{"arch": "xception", "model": "image classifier", "dataset": "photos of plants, animals and fungi (iNaturalist)", "train_examples": 155796, "image_size": 24, "crop_scale_min": 1, "horizontal_flip": true, "rotation_deg": 10, "cutout": 0.25, "targets": ["order"], "num_classes": 67, "norm": "batchnorm", "activation": "silu", "drop_path": 0.05, "depths": [3, 6, 3], "kernel_size": 3, "stem": "deep", "widths": [160, 272, 480], "loss": "cross_entropy", "head_dropout": 0.1, "init": "torch_default", "residual_init": "none", "optimizer": "soap", "beta2": 0.95, "lr": 0.0032, "beta1": 0.95, "shampoo_beta": 0.95, "eps": 1e-08, "precondition_frequency": 10, "max_precond_dim": 1024, "merge_dims": true, "one_sided": false, "adamw_lr_other_params": 0.0013, "grad_clip": 1.0, "steps": 7800, "batch_size": 512, "epochs": 25.6, "lr_schedule": "cosine", "final_lr_fraction": 0, "warmup_steps": 780, "weight_decay": 0.07, "adamw_weight_decay_other_params": 0.05}
Rows from block 3, named by matrix and row number. Rows with one number belong to one channel. Each number is 500 + 50 x the weight over its row's rms, rounded and kept within 0 to 999. All counts start at 0. Numbers have three digits each. After the name is the row's rms in percent of the matrix's.
# convs1: first pointwise conv (model.blocks.3.convs.1.weight, 272x160x1x1), inputs 80-159
# convs3: second pointwise conv (model.blocks.3.convs.3.weight, 272x272x1x1, transposed), outputs 91-181
convs1.136 086:590459422502555554482513529536516585564499599523534533445517463508442469573605533510461531580476473515483544561475558465502438520548522470551538457395433517376440433511540498513537512587523489588596514532513483541474419526524570588476541511
convs1.137 104:474538512435508488479499446527576578435578445588593429557445476590457499545610523517477530476540378487489424625501502473441486502516510588392423448499513548551503589502390470509536415502523514520503430519488476451430497493397525438481417475
convs1.138 095:525527476549400526495446499546572495569539552455463503496483474475450543468518430476403473521520502468452519525463487473558540543565500511505559534464455488471521465413535519456518436455503473426449478520576564498460584373476543531528494490
convs1.139 098:477459487550497600549498492462505566460573521453560437389541454366648564478475527529516548525508591491566493469503414523498406526491490479474485469494551470536503467560565522462438589454538504455411431541498506586489507510470508399552510503
convs1.140 107:531482428543543485327473479564541431496442476502553585457488507561512483543471483484491580579525499522512517565467526482483476450440451513507500394572503528516480471380524532506474493528565446472444460477542391565461425531494533556501548616
convs1.141 104:505378490477578499510473547428531520536547532559516551475466521451528501488513567468518506556496502510492566519517379529490487528524587460481518513526521501476511418515462476550456422534499558508505487549473514617459468526417452459416494488
convs1.142 103:481462494425486426542552529435515462544494481462428457585442451451520521544540561552460507492516540542412448561487563454410535477428476511546502554533458546515441498468551443518548454472511561527472609497546489584468443481500588553474479505
convs1.143 102:473519570506578538478452436512452497574436467484532464422455532464452492525474471500344402521461441548475486532459578419445452428518389478425560439518552442460428433472411439469564426497573527493505564516490454454577480545493545563551439524
convs1.144 091:507491502591497577497511488506501526444519470426569631442464476496601531574511520532429566547549454495485538396463536514461479547554520583493647487499535433519425531453451509417445470491529544490546535498513488437508475624535499481472389516
convs1.145 104:473475490516450499514545534430561499422479487584459559568509441520462543451495498529419431467478481500490557588520401524530489418518396463559466526431542566432476518453493450507484432527540438519599551620457482504508404377589529412504481395
convs1.146 102:450577608492583471585567516462443516434492455460563420455554626498525522581479483446504472466480432526488479565489473488546487494534460472467532419599476551549547569466444574552519591529525520476474514517563449462387431434501544564455517454
convs1.147 090:531395476442519492553519505476548459482519494440489413496474486449547553521481466469454466540585491587519479565449535511519547651492369489612489525488488461479545597525556552535524573452618502482497487502432558482494528503505523469618529491
convs1.148 096:406576538587568429519546518506470468496629504485508504419612531486467583482509492467460554515457519527527521493541476462508516520537529477418525488504466442491603531529505404510475539553441573537609503514574525441496574474459510496446430370
convs1.149 108:447577432609541618482442536506510532532567506499497562558489524498513478463464489500497612518627487548501518558491632480572477491514545504460438579519374442445436457556503550523503523516536546576452493516500479510442460537432484551560549570
convs1.150 105:623566377512526534508495463487471606453452444544516536589498499469446445597547333523514487545468454475571531542480578494466470553405577497482456554524472468473585502507597600510451477471469447500456479458493525448499563578571498511449498433
convs1.151 112:448452484435442369548456480509559530542478424455501485500440468484454475426528492491511484513517477457500618476536558527533530449607389538515540518490551546471465466514573466460450516432555556514539508639543524460460463415480469557510533571
convs1.152 107:445440407572547452485522528556440489561537526497447488425513446489421498538570500499521466381486601439580513479478524428518470492498493507502435460486539490456423472507507523455529584559562645422507356520584472528549425570536462506493532440
convs1.153 099:480426491476533501526496494539458425499448428419413381541412462528455421565465476496473478490541554492481592565415467475517536467481579508522499425555469494440521433548449520463496517556452511521564426556468505464529455543582456501433512545
convs1.154 092:476422517464537559512564568506521589496548529484468476468544548543535541589528514518567409478550416510416539503525383562512489460590517491473483445469486445557510425523470445450533495512540472549477415484542440495579488501504472447462567484
convs1.155 090:434485478495522546499484471494466532464520451547467420507497547542479469503584492527450455522581456576567466473605473520428558547498513543497420415540540575539440462485546562481513439534532562453530421591533452468375527496549530490546552574
convs1.156 101:504438482508492599413455574445611477484565511417466503511461441507466485503572460515527594513417551507536584551458468556616503484520540559500386465535529435592481464561574526477523523463567463567555542539471518473534458543495566549506508510
convs1.157 109:449516388512512416565517493525462457499512529586467499500535516583479542447485343592480530573475558492518439467476498541521370494523522576467544495519505543497486506531428512570486517394552470464509544580557603495510444534412587588546503380
convs1.158 106:488506511553523478545533539486498477492527457432510520499479581442471502512373451550497572458499569465643559516512561509442528586442442493507430549548428518499468541582455504490510576482553525484509514508574506552546418536551541516467539456
convs1.159 098:583540594421510504394513483545561473562489436513519496464485442479516523485458510571435449452555480553379589577545470472485487487501494478445526451523527480521547518526532574470643541575613472658477454428572452504522455525510425520579518516
convs1.160 105:513481477558525557474489443511526568478470496537455562527496486473509546491467372534513491504588566487536533488506517505540424499459583492463460424492588390486538559472605556434482495501505463516423505479453503546514542574486547432524508493
convs1.161 094:465375527497564538404481519453415490458566558531434463453548440522444488450532502480575515519398533529392453522485431486444432478469464476564466433522561448535458457445442525513537473435575498522521548496554515564486527508569503490510532479
convs1.162 109:672459505530475342493495465477483508461504520569499488473527513447492567471500476422606526557490506488441460513521443448551443478427521465457510515515448513526558399552417444543488523438504488482532531533461563602525502545553508457451454476
convs1.163 103:489531487425539416398463506429505446467494513508513467534523517484487384490441512461452442525576577517550552539505527521478424436473550467501490364466473529485460487497557451505497502538550585582653567559479484522524475491487478520549556576
convs1.164 108:507463507491448482566479532509527409516379524471560491441468430490513535424485467501481552510553570513472469489530541508429592462567471513576469440574579464458568536486485508511478522440468519477484457631390483613535399484523575562499441422
convs1.165 103:559557465477471452501554483476389409471496492480382499436565525448511500442470574516479525600509490547446535519491471506407456553443528514522578521533462506460494392550521433461369489530537552470622504553547491456493504597495534540450508517
convs1.166 100:451496452459514523545543532642536441552600489407472524507503480462502597471455518484558556460539531541596503542469465566506556528494424413515461517555577469460619472506470577478402547482582500435571459401490462455494466503450515574568429519
convs1.167 102:424449520459506635429497514582440610503412433454438507434458512545580524509525518535519446480435544451565574535428442493429578483532485534556460584549508484531491520576490453413519454520458533491556447444470482589479474480455410490408537504
convs1.168 105:471439496478486478495538495527534535521531480449407542600483408493463469582515509566471532425493483490552454462514470414480455484519540382591494474544439534372525521461441512560533511521523488497488501496614553521552411492456504459457496414
convs1.169 101:491447548495539553667426490562497514448545485461481555464635602575547419458431431462580526539501526550481439401468494450511564561570518474569499493557515476495496504549439455515568479515467455563544459415493482485514587516564448524507555479
convs1.170 097:486611497510462497493569467539398465475472530531555505474536454516512459519502478482417624475456627489531508499450492589466608528518493485510436504473506568566530539512419560518508534569501545449444529446572463550537451442503511507491482528
convs1.171 096:572545486451541511410419419457510507432575423500454584569454518439479496444525423400586622548433504496560549506560524480535457543509511485604518468491546444496596545529511490450517532580411450506572481522524414506494435549503508504554499522
convs1.172 094:375490474419442516437582532442540471446423417488495534523510517487493602507597469552521503490561486532451410573532506432462542492523508482535489437558454549459581521572418598508531530470556450505452491516589481436514587536573518442530529468
convs1.173 113:492473543472446479612497586510427454488431457496505500433541511527489542421532594520591539493559492516446526528507529551559458509510582499617464421533523497490540478461343483472478582501465498510490502518493520472497490492581555512417552385
convs1.174 102:465449494509602543566610421491590450489492461527499575581483479554457411581532555543409538514465639524502589543482469481523515456549539563477436517485463486541503530524511472633564506418558430470563494577579463449463457447509531506546470501
convs1.175 105:495533511489431526504499509498377488434474547476523563552466500555514524437428477612555531542496471506458468419490563412490517594514410497475526498513517473481436528578417545531541462532480581495448552478498595570576626527444519494541516475
convs1.176 107:543513482464513576540483474463498614464474506661499474510512515539508536458588494462486453519552435480511458592535492467530549460469599495533514453481462482468450426481573490442479606550512550437536517465417483451479494474546462501512538520
convs1.177 093:500572504543536536537473484421485429435446469450460533537435571573443494453493467406526571521533536523522499580508476478447579475471479437487614498527403430533416468583560548515418450454404522556426513443479516499435530522441488447451519490
convs1.178 096:550472618445558549602446499414515439426511505531515501473489520485528574550527416451536449531555473586581472576490446470444494618546479443442473537574497505569478511434482505416523542564506393531468489487524458513483519493525530555545544479
convs1.179 099:518534488500505572560520465596417569518497440597548519425469564501488552477440467477469531415510508473556421516472597539449473466503426473425474505565528633645560469526436572459517515480529486522411564462536459461570515492489484438494371507
convs1.180 104:418546463572520472575476428483438527533497564511488599557511470511459469476486401490486542533492468545436575483504590460527406460418558533569540557503510545460451474437491498548487491502508508498508511532434486453542486598527544555567452430
convs1.181 119:497487508503530430539540498547531405475536476431443477625493472417512520446467506526586479463522455471516459541500434421462502502529507435526472328554497569436481490621512498482516600484501398540561551530542482506469436533418496606466505482
convs1.182 096:490496515505570489643482447542555471526506457487499521472570479524571584408560568481602522520479477456417522517576447412505558468512508515525511550548446416536467468474492471451519562513502532485520525535528504471442381457436530534553415514
convs1.183 105:452447466509553572517614513555565477599538522535467468422486462519495406444591529395493430450498564493489500497575500428492520505431416491483577439575490528507555563576399465495393529535573531466588543470436521454443414424523555421480537448
convs1.184 103:520367442494636572491510437542515543510522451530515533483521526580429488532493534484411465449446501479591564507543535512512545528519515529447499480474542478532499488495429489407416482465553428581563447531520451494504570513408439567422395469
convs1.185 098:449575435562594460479557682529526615561398534469503555491414478527577542526467521491531495448550466540605443472546479540579464438524471475537510493545549441500499525554559385476431509471502473496559489490389425495484499453440489427574488554
convs1.186 099:522522351548467448387491570552471465449519535424471444517504532512494489472384547510577456465469494501513501574418522498471592486415433569492525545549527478512489507513414530418492500551496502505438514562536486534432476476492511576482500491
convs1.187 097:458407511441435469569458444523565471461581429460545515450421503513497551495416409523484453462415527540519503419370588609439479553516436535558510603404536493481582560562458500545562540506477486512593516503465583484498495552543467459577487467
convs1.188 101:492514462513446439531542437530532521426511610490495563504440533445507488504433511499424528549577547468552427518491484562607502512437452527529520474421580592523512578498453496507570519509530566588518546570527396448552535460497519525480530455
convs1.189 093:509547464454476580560495530542523557577439425444538477591478558527555487519543532499472583614505489505459444492456523490532514453539540533517517497534562495433384471623491479460513566415512553515465416437393450570427476529635483569540586496
convs1.190 093:519463478466526570436532531518463483529512426461495502577454488484443513584545436534534521465472515379381536495559526500448494605391569541465492530559507576545496546463526465501435523526501475596521498511530496471430470473594513604538510593
convs1.191 104:568578489507500563523492513534535525569573577419465524409529598527443500468529453532411514414572494511507445581564503438588471422431479499484416511491465525456565538431543577611519461485483523462540575465511526498546492491434551534536562503
convs1.192 101:537538445558445501429448514483507545495507419510539502488428533499512514485457523450468536476540435474494412505445467471390499394509476420517509586523544552445578549481454434475503566386603537533492514568485551424335566470502520553442482510
convs1.193 106:457561573495507496424479507516472518522491477493553621476498484541513547557464548463480563454533474531517629521485494449490453467420566500550424432568409472445489452484473465478535582452467433586599500481366493539578613487438483537539546617
convs1.194 111:429487463422507476439439531526582507415450509482446438587489516428419554493485511598385501591530580484486538552446427458538481509491529518441414454567535434513454521481539543462567602448559532510509475426598510628508487484439502428466502543
convs1.195 097:544532452530504389456431467524521441449479476520469503496424511558494415558492460510474557531505516471508513557518435575478411486479518453516468365473524504490492544449580550513489476575595490604466533469398537451517485512497469419548584475
convs1.196 100:462470468595596504503567595446629484446488505454432454468540494520585563531502515562559371518531498444494557590487600429512548615481494584602535493566498456452497548495455510450524471416548509510526512532542513431551540523518498381496396577
convs1.197 108:444512515567584649493499523393423537493549526470476503588496343460490489543536535505479481496463501480528505535495472487514461584500459468625477505588427419471537525495559452512553477453533475536552378490508500496533452516517469541432511568
convs1.198 111:496513482455494560485581468535420497445599496487545469479470582397518436527427486471508540512561448486536450590510479417433535493463451528482577545530635555471461533529546520475438456422553478529536498596412523474513531450517475489528491533
convs1.199 098:425510510451413513472513444553474535468526501481438483471438488446455476480435558486498529512555497565491477577554554525619504432418506465436477485452589490475475462554517468558570577503566444580490528579436453451524478502496560484464530522
convs1.200 100:506517521470552507407511610516507477587479479463556535420491529485473458516429549512551427558488561443524562561482539535524429483589535496496392582452542503515516508466456548497568478508471512505566482517468483502473508519499456505516556374
convs1.201 098:508536479474542476467490537568552466526509590433474479544523459515433474477517573514488607535407518447497452506577483516585451543560456487474526405461466452478505540523474572551483446463497523495527396582518533601548499512536584614538435421
convs1.202 107:562531452508483532445462506521457598417511608446487432546471489615660478475538558444550449496422444444495448541509542483499515517436485511479500478520474453542553472452527527592430533549493539410491487508415526524524471550548487474582513481
convs1.203 102:440554485549494449470449484309444588476626445488507561487457499496470571490449555550525522448522518573549488552461546515556419423502517471547477477483578561457410528495424510489563440494394450505507569477530546410495535521478493477501533483
convs1.204 092:412548555549537528490594435470464451630398475517464499461498485450491501408510450469577507540528514530439542490406377532476427473511492445574546462518501551456412502476506401616528503438526493490563511502572508499542482492472475517477489432
convs1.205 091:453528553488597444504502497521453554501552544472487573446570393464555399405417481470524513502543528497496522531505621509459407483499564484571534457486487488521539509476427529526371500563475575463471582563550535551555499585468573486494558476
convs1.206 091:558533403507450451485571459468563491498521598456554437397458441497455523412519487497474497488401592624506401451581427480398560476546472434451526558623538535553537448496539531489540504391454420495589506520557511457436460500562523489525522442
convs1.207 097:468406559422427571545491443549480537460533563517363608563527457457566501543578415485526604547520496525527539500474479539538473504524478471509526564588518442532470418532437513399439418466496536542496567512498542576562508494528549373543554444
convs1.208 094:535507531551452524567412369478506574502484541450453550471522447471526542459514503519514621557416460575441469526471509430497480538627491504479519485514520601486578509488443573504574471460483471485420462565488501436481494512455518497498400503
convs1.209 108:455503495486519469341441467473450497499527424488502450563530478492442537604498445571516500395502458459556470589461455456484473517464486457448546459500420511445397568452541493576506494510468498551519511533461470460522473576592542552518575501
convs3.136 102:483454571476411479449581615580490435544528498475506505437511481565471583372496467549451443436469603564529540417611544562523480468466524455540462529418517518514496541543562459464481556587600579549537444573572575493551532524469471501513524611445469477474482526477543470567442
convs3.137 090:476519397561574406401455576430505458574481465536505449497508518551467531555553488498557483450446417511518510445419574560466525504479546447488523419464500486515575598494511423486461503530532557498561477558619456501495567569528456491509502497529575498476464513470517545582583
convs3.138 098:413577507591474542495515519585471468589446519476478498503510489517483513526569505416610512566466505574508431502446491486495612511460532466480536528507524535446446525632432525488484558541485519467473520660576511510484416515504497480463454575509544548534637537531519516530548
convs3.139 100:472530556467541525516492494539490514497601462482509538475409450550475548533436509556571520482560603511474515468493585488497604468502410503469532481539387447525492448561443566524536458536462518451534546573475465567537539476553481521521466490513553564484407426528467582484645
convs3.140 097:550549454558546497517518513472495493514429430543495545403503466526613487523482441470559456513528541465515453520431617429524522506499521556470473565462559558469427478521440515567504349552559465491457497527492475368326475561533464479488445490590463454515516462573379500564508
convs3.141 094:468492494466576544508597589551473471542491454560572517478528546484446484534476512496474482541508489540463502556581520531541542482484441501478428486397484503500584529496481433421499550515568423516483533574470579418564472533501387499580539511464591410600562518447509497532481
convs3.142 091:501499445442485471597510516541511554486546562541518549454524519439615510534470559544487418581512407435473448517429455534383573513559414573474426500465520420532495521495546546456532559550439447434546475512568464542467463435391493478480497521370510485527496532571398494439540
convs3.143 090:583496511485516577498506506558471581475553443491405482498529496543461483542534532497560498502489460493546428501481490521491550486515502545426419555453451460519484478458527558533555442481495526494506508506469531526484479528482528513472524389504487541479458538557466515424611
convs3.144 099:539456487474533425490503479484492511437515526474488438458513482628479522451525503469458385422482526501501508470380500544490532572526527442493555537444486520513489649547504448413523520409523467438447579448486557495635492496543527561548440526530580537469506455454514563628484
convs3.145 107:439502529544638490493542505580494490565434520535499588518571465583539471503517535467560434491537571437482554415484555537510583557479531523459527500480480481550571554502443531462510509484419502502558462493506496592553549559527482484476488533527453584475478518447446519517533
convs3.146 100:459557557540524462579566474472519514541447494470463485545398491523506479533484497591507551548437555624527576458467505414464483561539480438488520510398515436477526526450430469470415498508434467477510502598581490444538474638537521515530461437439402487468430337423550506470498
convs3.147 096:525442497612496518553465535587467506488471457551451393534550422536474503476546513391543554546486499458482536559493406542578442474519449498396530537465510496538480514529529464516520525539478493480492534527529531516528507535519396531536579504560517461440508536498485483447463
convs3.148 106:564484434484394583446611533483519500405502421497487540474518442493409396587508597543537543471473501486512508497537571560436549517557532496501589530512531447467515474498518427511497499419537525576529557490488514522538479460362537479456444471490408613548416572516417486447461
convs3.149 096:434500498434483486461419450455432546412511458476507515430491526387492410592508419408417480487540470537551409553492487494501517487546498645460466467523581491483494451549565493478475443445596453533515542463546509505489453481549423557499466524543498474527617477512606562548413
convs3.150 104:545545563503549509469537477511539499412541604569557446605504533560536494527506464473554508438470605515518472458524500581500451492563463597514509478532502573529521574429388459441439554514500504497574502519571539499519596533519497465422457469579548528502507507424549439470446
convs3.151 107:498525469506444467503510569537422589521531468395505530523462460509418504468525552607471475540463466509516628466497509572596439498508475458520523503566543481515549479516567618479516561488479527523438536420514541561567608597489521506387544509469506450512513468500556480524534
convs3.152 107:458555517497486493421556530455551449539531479443450558495558488489457425543442522566523482574545409510616592547475529495447478466514532519504582525545478520529471522500523527465584535498454515537501453514454492529375448551485542520450608683425500444483527525381321578557529
convs3.153 097:478502486379441501522524470466517365420472571480459451486512609507437507422522523500566573517456501406441519507505459395487527509545493460496448482504498475517477471587506557558512495467426479504437515460481521457487588385532512541622456457452519544554450553538551428462574
convs3.154 103:511516469365478432511551523435558568585452495416518477531561519422470456536428547466589392552521529468522486522436524442527456486560424533537458535514499479537510506497533432492543536563528497548492487464492455525527503419419435486481471496486500491480497497477510560557509
convs3.155 095:546513464512539494456552503433495545474543523457531500475507458526447539528488421535557586415550429514600473505488563531475513541477465448518382424531414483507396477480507463614410409473495483504463520530448488590519451428453489520511601457524526480458502432487501491499533
convs3.156 098:503521576512511520551531572508522399455511513583442547424429484431489428445467535513523505477496466518484489562563543484426562518557393453398447496502456512510541627454585513484540466491512445656466501547433374489507505436518643467445464512464547553457535507483527539436458
convs3.157 098:617500424546496526518487489500499494468497474469399492479567480530556467537522509432427607593508504465445510486485479491521499459443505513502570411469525410449460452533490419468562525555511517466545404504532484647619493494472482567503440577543504547538551503536574564463519
convs3.158 092:544484454528487453440520461503509586525467501520451568585539574458480566527446533435477550631548528475482447563530570463563536451492459494504503470523545444536522573546508505533543399527588572549534468520610511460534527472453509533447512544474511527462452493572501493517505
convs3.159 103:476552451485582419532558537526619454442509549499486515502451494435465568550569506492455445482479499466487452553483554489457516394514512613435553410498542512584536415563434533508472433431544373474527535459463387594519484434550413474485581510473458504501549555495419400515472
convs3.160 106:465525461448487615471458592410524545462397463506516532473541474495522444549494429531510403433530522490523447417463513470490505501468517420485556501492730550442570455477588513484522498524543462515499456436477510525544537496557491546585520510499558566555444472517404449432559
convs3.161 097:596404547519511436502495473487533573527365495550531501470534520533450541522506495396587492492464407411482551513470504514436518603564582504551573505415519490557445505473464518378456380466457437529466464491613493553502510476448479455487415460462446440478584591599471472506541
convs3.162 094:421516464467509497563465498523524519485517456570492478538560531564522549565434368451459503519479457508522382468576484532445505546527502459401506616552516467478513469473551530490457432415540502464466559449478407506507489499471528400529566563536522554596465535518576505489467
convs3.163 095:439459534492491505506578563550443516493523538588430575434543457543477510576482526419573384527517528562459449500512438537500540417563463532520441468523442497510461456515508540504564510597432578476530577429600486487520438481571435545532461521461486530536512526506550608546625
convs3.164 098:495626669548437521567474504506552483483527408537494498501544458459548481496468455612481551484576405473466542436461518541469438505486507518444489519410489451426551460511571549559502425432487547589392474605483542573453573571513462465534493499474528384486554482467568465540461
convs3.165 098:454451551529480567524540557577595469429515573552512514459528525608465603576496466513421495540474484466545491524475412465549609537501527586523526441479504513425493596487466407503512503510499512431561451378545555521469550385531424512539571396632438567468472508509467444532477
convs3.166 100:465519447533529443532459414487512486498447479537521540416464508453450492604543421492481346491346445390521508451581535460440543506509539527558544515508531434523490482493532444433454583518428443482526489528535587546510435497471454405475481622496441534485509478438574439394520
convs3.167 105:451504588561413458567513537429509488502590503548525521508467537415578549511492442508529492469546427492442489499514565456468527473492491522529549396520594566485484457495594473460527512570543541460453499479530429441451478525563471481469496595584494470438531445584477490611557
convs3.168 102:423526601416483406518456454557509521505557556435474440538558504471468431543512524530583436546554520483450588513471492539406502582353542533480494531486477493499490467421500554519490540448485586519495538481433487513535637471505493464527493514558486491497501504497531520469535
convs3.169 101:538492488494556517565423544415571512542585513503497550467555453494494523477466499591483570496440482456517427504574465429485452419537670554508483530565468524488531522574434444541524475529580392477584565498576578543569508548508471532505459509586560411443509478477487533590477
convs3.170 103:580459580619449500517492572469520556477540402524451490495471474435454473474517554515494482633533505585538431515546540459460520553476550499488543552579402517575461551541510503568515511528572424531561564530490507466528513580465467476441434558500422478413524457467532559481511
convs3.171 090:395500490540538466455594501525495587548552465447468587454465434488529506503495545434507462519463415562501465567596568501587478522507497523540529597497528573481506565533469519554497596518570551496487487432481491508376445495611544495416542529436586525460451468513469587590561
convs3.172 100:376475515488529542571546538379607489427441530522555467496470508504473515549467505506498546564538520402491406550468392511499520537399478490558569479506546428446504526483554386537471509426492541592571514477513517464490530455536529657514615441479472499452497458521446495477571
convs3.173 101:471494558561533584534486485514545510453485550501531456492472500598469517493540451462621484444523478490473482546430644468486449533474535519511394503487565518636545456504425489510473488481437582489498644539482564598580504461590482455510569493477513571523538479556413495461488
convs3.174 089:408512455442488471582438522491492528452566493400448525538513502549506560452581491439508502551528523528513486486544470581550460500615535596483507530633542430499577521582533495539483528451539481573460505560542473570578508601478528516494541513523455630529531547440470489543549
convs3.175 110:502499447415520563530459432461506536432478590536494496444550436548554492489517550567543535485511493533568447552551534423592469465409531569468578517604453433538506502559539521530526587448442507463541448544504538554583593511455504567580611445584559470564511467530554490500546
convs3.176 100:474515509495518578430502535493498450470526468576566534448454540509409490537570473450481517434437536517465474529470589507543434453493486424571542473501475513461525539478533527532556440434459544496516558562562468478482500476448440485384596444503495522504433559522420513562456
convs3.177 102:522501505428507467543483409542518472505510495553508556508574491479415557468543482448489541522516532502458598491485422557492415382462514485556560523435523510537497479541448523497531492451515531518496510479458559569561597487593466421520455468495467541479470548492469505518526
convs3.178 106:443519541401573475461501528442533464515426509524482543542451414460538502464485538566454522481434416546496489490513468521468500458459439486577494446490477491480502489495504546409477538566494452513460533507432448462493513477475540493506485444381540370549490495545435403528385
convs3.179 099:543481625471424525570581517451454495455621491568544526508470459574513473482575526530474426508544491511468462495491497531486481497510461545555462474482545619475491501515502489517555564504549409442493547558541518459458541422412413493480491479586454474497495513558493551464504
convs3.180 099:419508490545545459489483467556502505563542484454460452512416436475545505595547572464417427484425499496569453502487519478551448462516561434544467515527485518492527512404459452367492556490492514544466506518488510437495415492501485505465558556510483499502441421511504508505420
convs3.181 115:498448439462430527466496535438512420496476529503478508486450492490439525462525523512450541543466430519523620568495562481462575492877485457550473523464507500452467430452457428484511542437444539450475560527453448480515469481543426413499431452553538457494591548562517456491534
convs3.182 092:455478472449414509503570543515508439475548482597530462458594503474523523500562568499477464492500517581399488520590462493531473476503484558520530521420535534484418399395552423473571543509511454535469525474436517476555572511474411461596570548598481530516538530573562470485468
convs3.183 096:508509452519483530489495475460433559464419505501485521536511549552379495541416520591476514492532465546585462390595535465505479489482571625631483474550503479452436501516507512489477451437505496482457530457531461505598484550438405531458502498491571513532535555434407380469479
convs3.184 095:571501523479516480432428585488425477455376407461503467519484490504486546359475477457490470451470448578423507532527419563414401490503522442511458457504486533447488402422540462555494478568475512549466550455498536518460511500499499508513536417454545553424485479572573486534510
convs3.185 098:487448522503430495512524565446542499435623390483491427427520505555444503470418482496461484523493515524552578506519547460499476488501502597536516500448553517560483572517425482596549502424531506466505506519569463476413489461535531506601512556477558564431502503484490488483537
convs3.186 101:533540531470461407515432426477515504551519554529460531571552474556487428518506491364578495421516451493543528483414408478422452432505526466478457464436439553492540420461563541436484450504524433419490418491583548493456440453474472613509455576572553512504605477515482464477553
convs3.187 099:465516572510514480413532508610442519474531386504532451413600501607554455512593513542468526494583444493581434483570555604468561513547500517467480528546554473484480480525551534540492493521446536554511445480530533513505482504503543500515465499445540552381439455549514448536510
convs3.188 107:457432420423588531463451532408520454454483525402408539504573502457538440437509351521436317488465565546467499545496472515539532488543482430480472496498540470499522481553663503485579483460658483443508513533483497472548539582470534479485458511465525466535581523512572559515479
convs3.189 100:477390511509629540491511512540447542512528485467554592501427557449586458606516509599459474485482484381530499480537452503431492422573519435476476521455454542579486585508487463550474506538494637511413547463530458467620452533530543446633568541441459599487510515459500409511525
convs3.190 097:568437574481517503470534523470451526509588476520418417576504457450525605549497490512481540455478518466511517482466425462514492451511473422496514495450471462582420489466447479479412450487544496547527459576537555509479510487545424512451445531491576515481474517411454465473603
convs3.191 109:468537462425418541489494574458506492488568448578522572484553483552516560496528461488500611535481394465497556536579541482549430468502504478461515538426491423538481439504489538541467535480460530466493517520518522603526498361590466530509473570487477549510525528490462501495472
convs3.192 105:390544408526501512425563448492427488509520453528570532549464512559416527462595519558526476556480434484539543407451520495521446516431565489470481465532533435435446484507505552491521475483466505499480468502502499489545532428579451498454451503663554454489590558408447466505506
convs3.193 101:476587568443470490466452564498518499449457495492530435383511526518349564446476526512468521465406620416513626481501576458548501503544449523438534550501445528464473494442493479540528379453453464485509451537489524489560417549500538550530540495441461542502469480514594521520454
convs3.194 097:541522519573421499491348541540563525438442494469507508483520497486457596428564497420448461467522468512413527380519594449429458434477424562531607541624519424561478461552419472540499507514565584574496593455549492482467513556555504573582536454426459446570521526487494465515467
convs3.195 097:496448488466450524471516551529478561420536467483501490577516493500470478433500424472589593492517597578454534536526630448463530553509519349457574539537469504481511592584613512579489560518443443566499579550496491440567569550494546427453482453506445555489495543423508431438484
convs3.196 100:602485471479512506498552529498520483528493491485549512507567437580479546531547598473582553528459561457531541490496501504478482412528488444507516593442446509563507479432542494445499509495471520534534506556601537512520520566516466546452441532542523526484432531396470562525512
convs3.197 103:480439570463526520517464539551453511488461408523547498571429413545488503552493412507573459427512504476442515432480479475514420503512467528414542556479465424622501551563529528573547506576515449480438517438482515562515549511487554534497543534536521534602539537562551436499477
convs3.198 098:456463462523540445589555518437585520536521523539514601548466529406622515465539475482522477480426476569469505534435576549535505443486497508456531591474505504444520563500619554516413535516588525517495515426549447507465465496563617474487456574563471542510496468491524553546489
convs3.199 099:532483591441467517542570459415586440472581508515600569484506549490528482513497485594469401571565536551445479532567526500436464464531521390477424501552436497555486518469489508481577528564498564545432557483437567470439544450481525479518528417490496527566539517439509466526381
convs3.200 103:539444440623490469541560541553473473428467545504556586515524466569484457509561494426472453478594489523498522513568561518488486507493482586523480518424581411538437522524485477490486411478550445468584486484475449454507522503485451558493435494551537594502378492453481608503481
convs3.201 095:499546511403474618532534471496511560547519432458464499461492498590543490523559526381517462516502506495464561501532539542554472448480577576550474574495526538476522569519569543501488438530531498499450454380504496503544524455525516468496431590540526522499445467508365492496437
convs3.202 102:557401483491532495474484393490513549504444522487481490519559575446460472501519509518467581460468460472511454509579588501418522418509498460461550510540377414479576511613403561500516405426522437428496517476498564464494479519552391480501460541349515548554468516461537419442528
convs3.203 100:510519466516567527452500462400392501493480520462545469504422555475593464493522453530588445591564549427490530483558444460502476519474494489477447488386475559514406486461462490486466476468487461487387532489514497578452506451521452487497429419518483481598481504548537510512514
convs3.204 103:479559633486509554521403462498453545531521369526490503523550430563501475482414531445510529513506529385501489564521610453522512497515475454588521469483545506523484469435500472489529528489582490552518512556535564500543511481400509463547475426472510395470531489438567548549515
convs3.205 102:463495474465588457612407535460513486448474416502540484534506483411510483502563516461518572438392502528541486473627625487549520542532529504481505517401461498484528410550419419540533586568508395430548471497485439512486449502539464499530498449475372522445515533540577482558453
convs3.206 103:443523564499561470433529556423571490516545496517492472420570511504537506527487567531584547444436432518525425403454392479419475386520479513511517518530507454473415503524535556499512464520484596459482474455506511502491512464504487485492461512504446542498535529477509504534441
convs3.207 099:550442498541546482560470525516580436590475613480489434483499525487453549505615566491550469456514512590558472524534577508490473531459485470457507490508513478486525530538559423470523462546476500492467468463485459530504515442435544522517381443429430578478574396598503472370473
convs3.208 097:449534551452469556373438544513478548547432508460479469551379571455438528537559510498410529508471415523516417552449518504448526491498397459496483468436474558501474563405506467493558537517560563522493551531450551534538394486495484484475523546491424507472523461514491558556517
convs3.209 097:468571421469501512478520489519592484509548513447540457479463434439462463476556492563373499406542597475460518566512429592555564468521479571409469476538478541423555523556514525479491484420561457487534464503533400447749558539481462530506541462471469470572368513500516504454485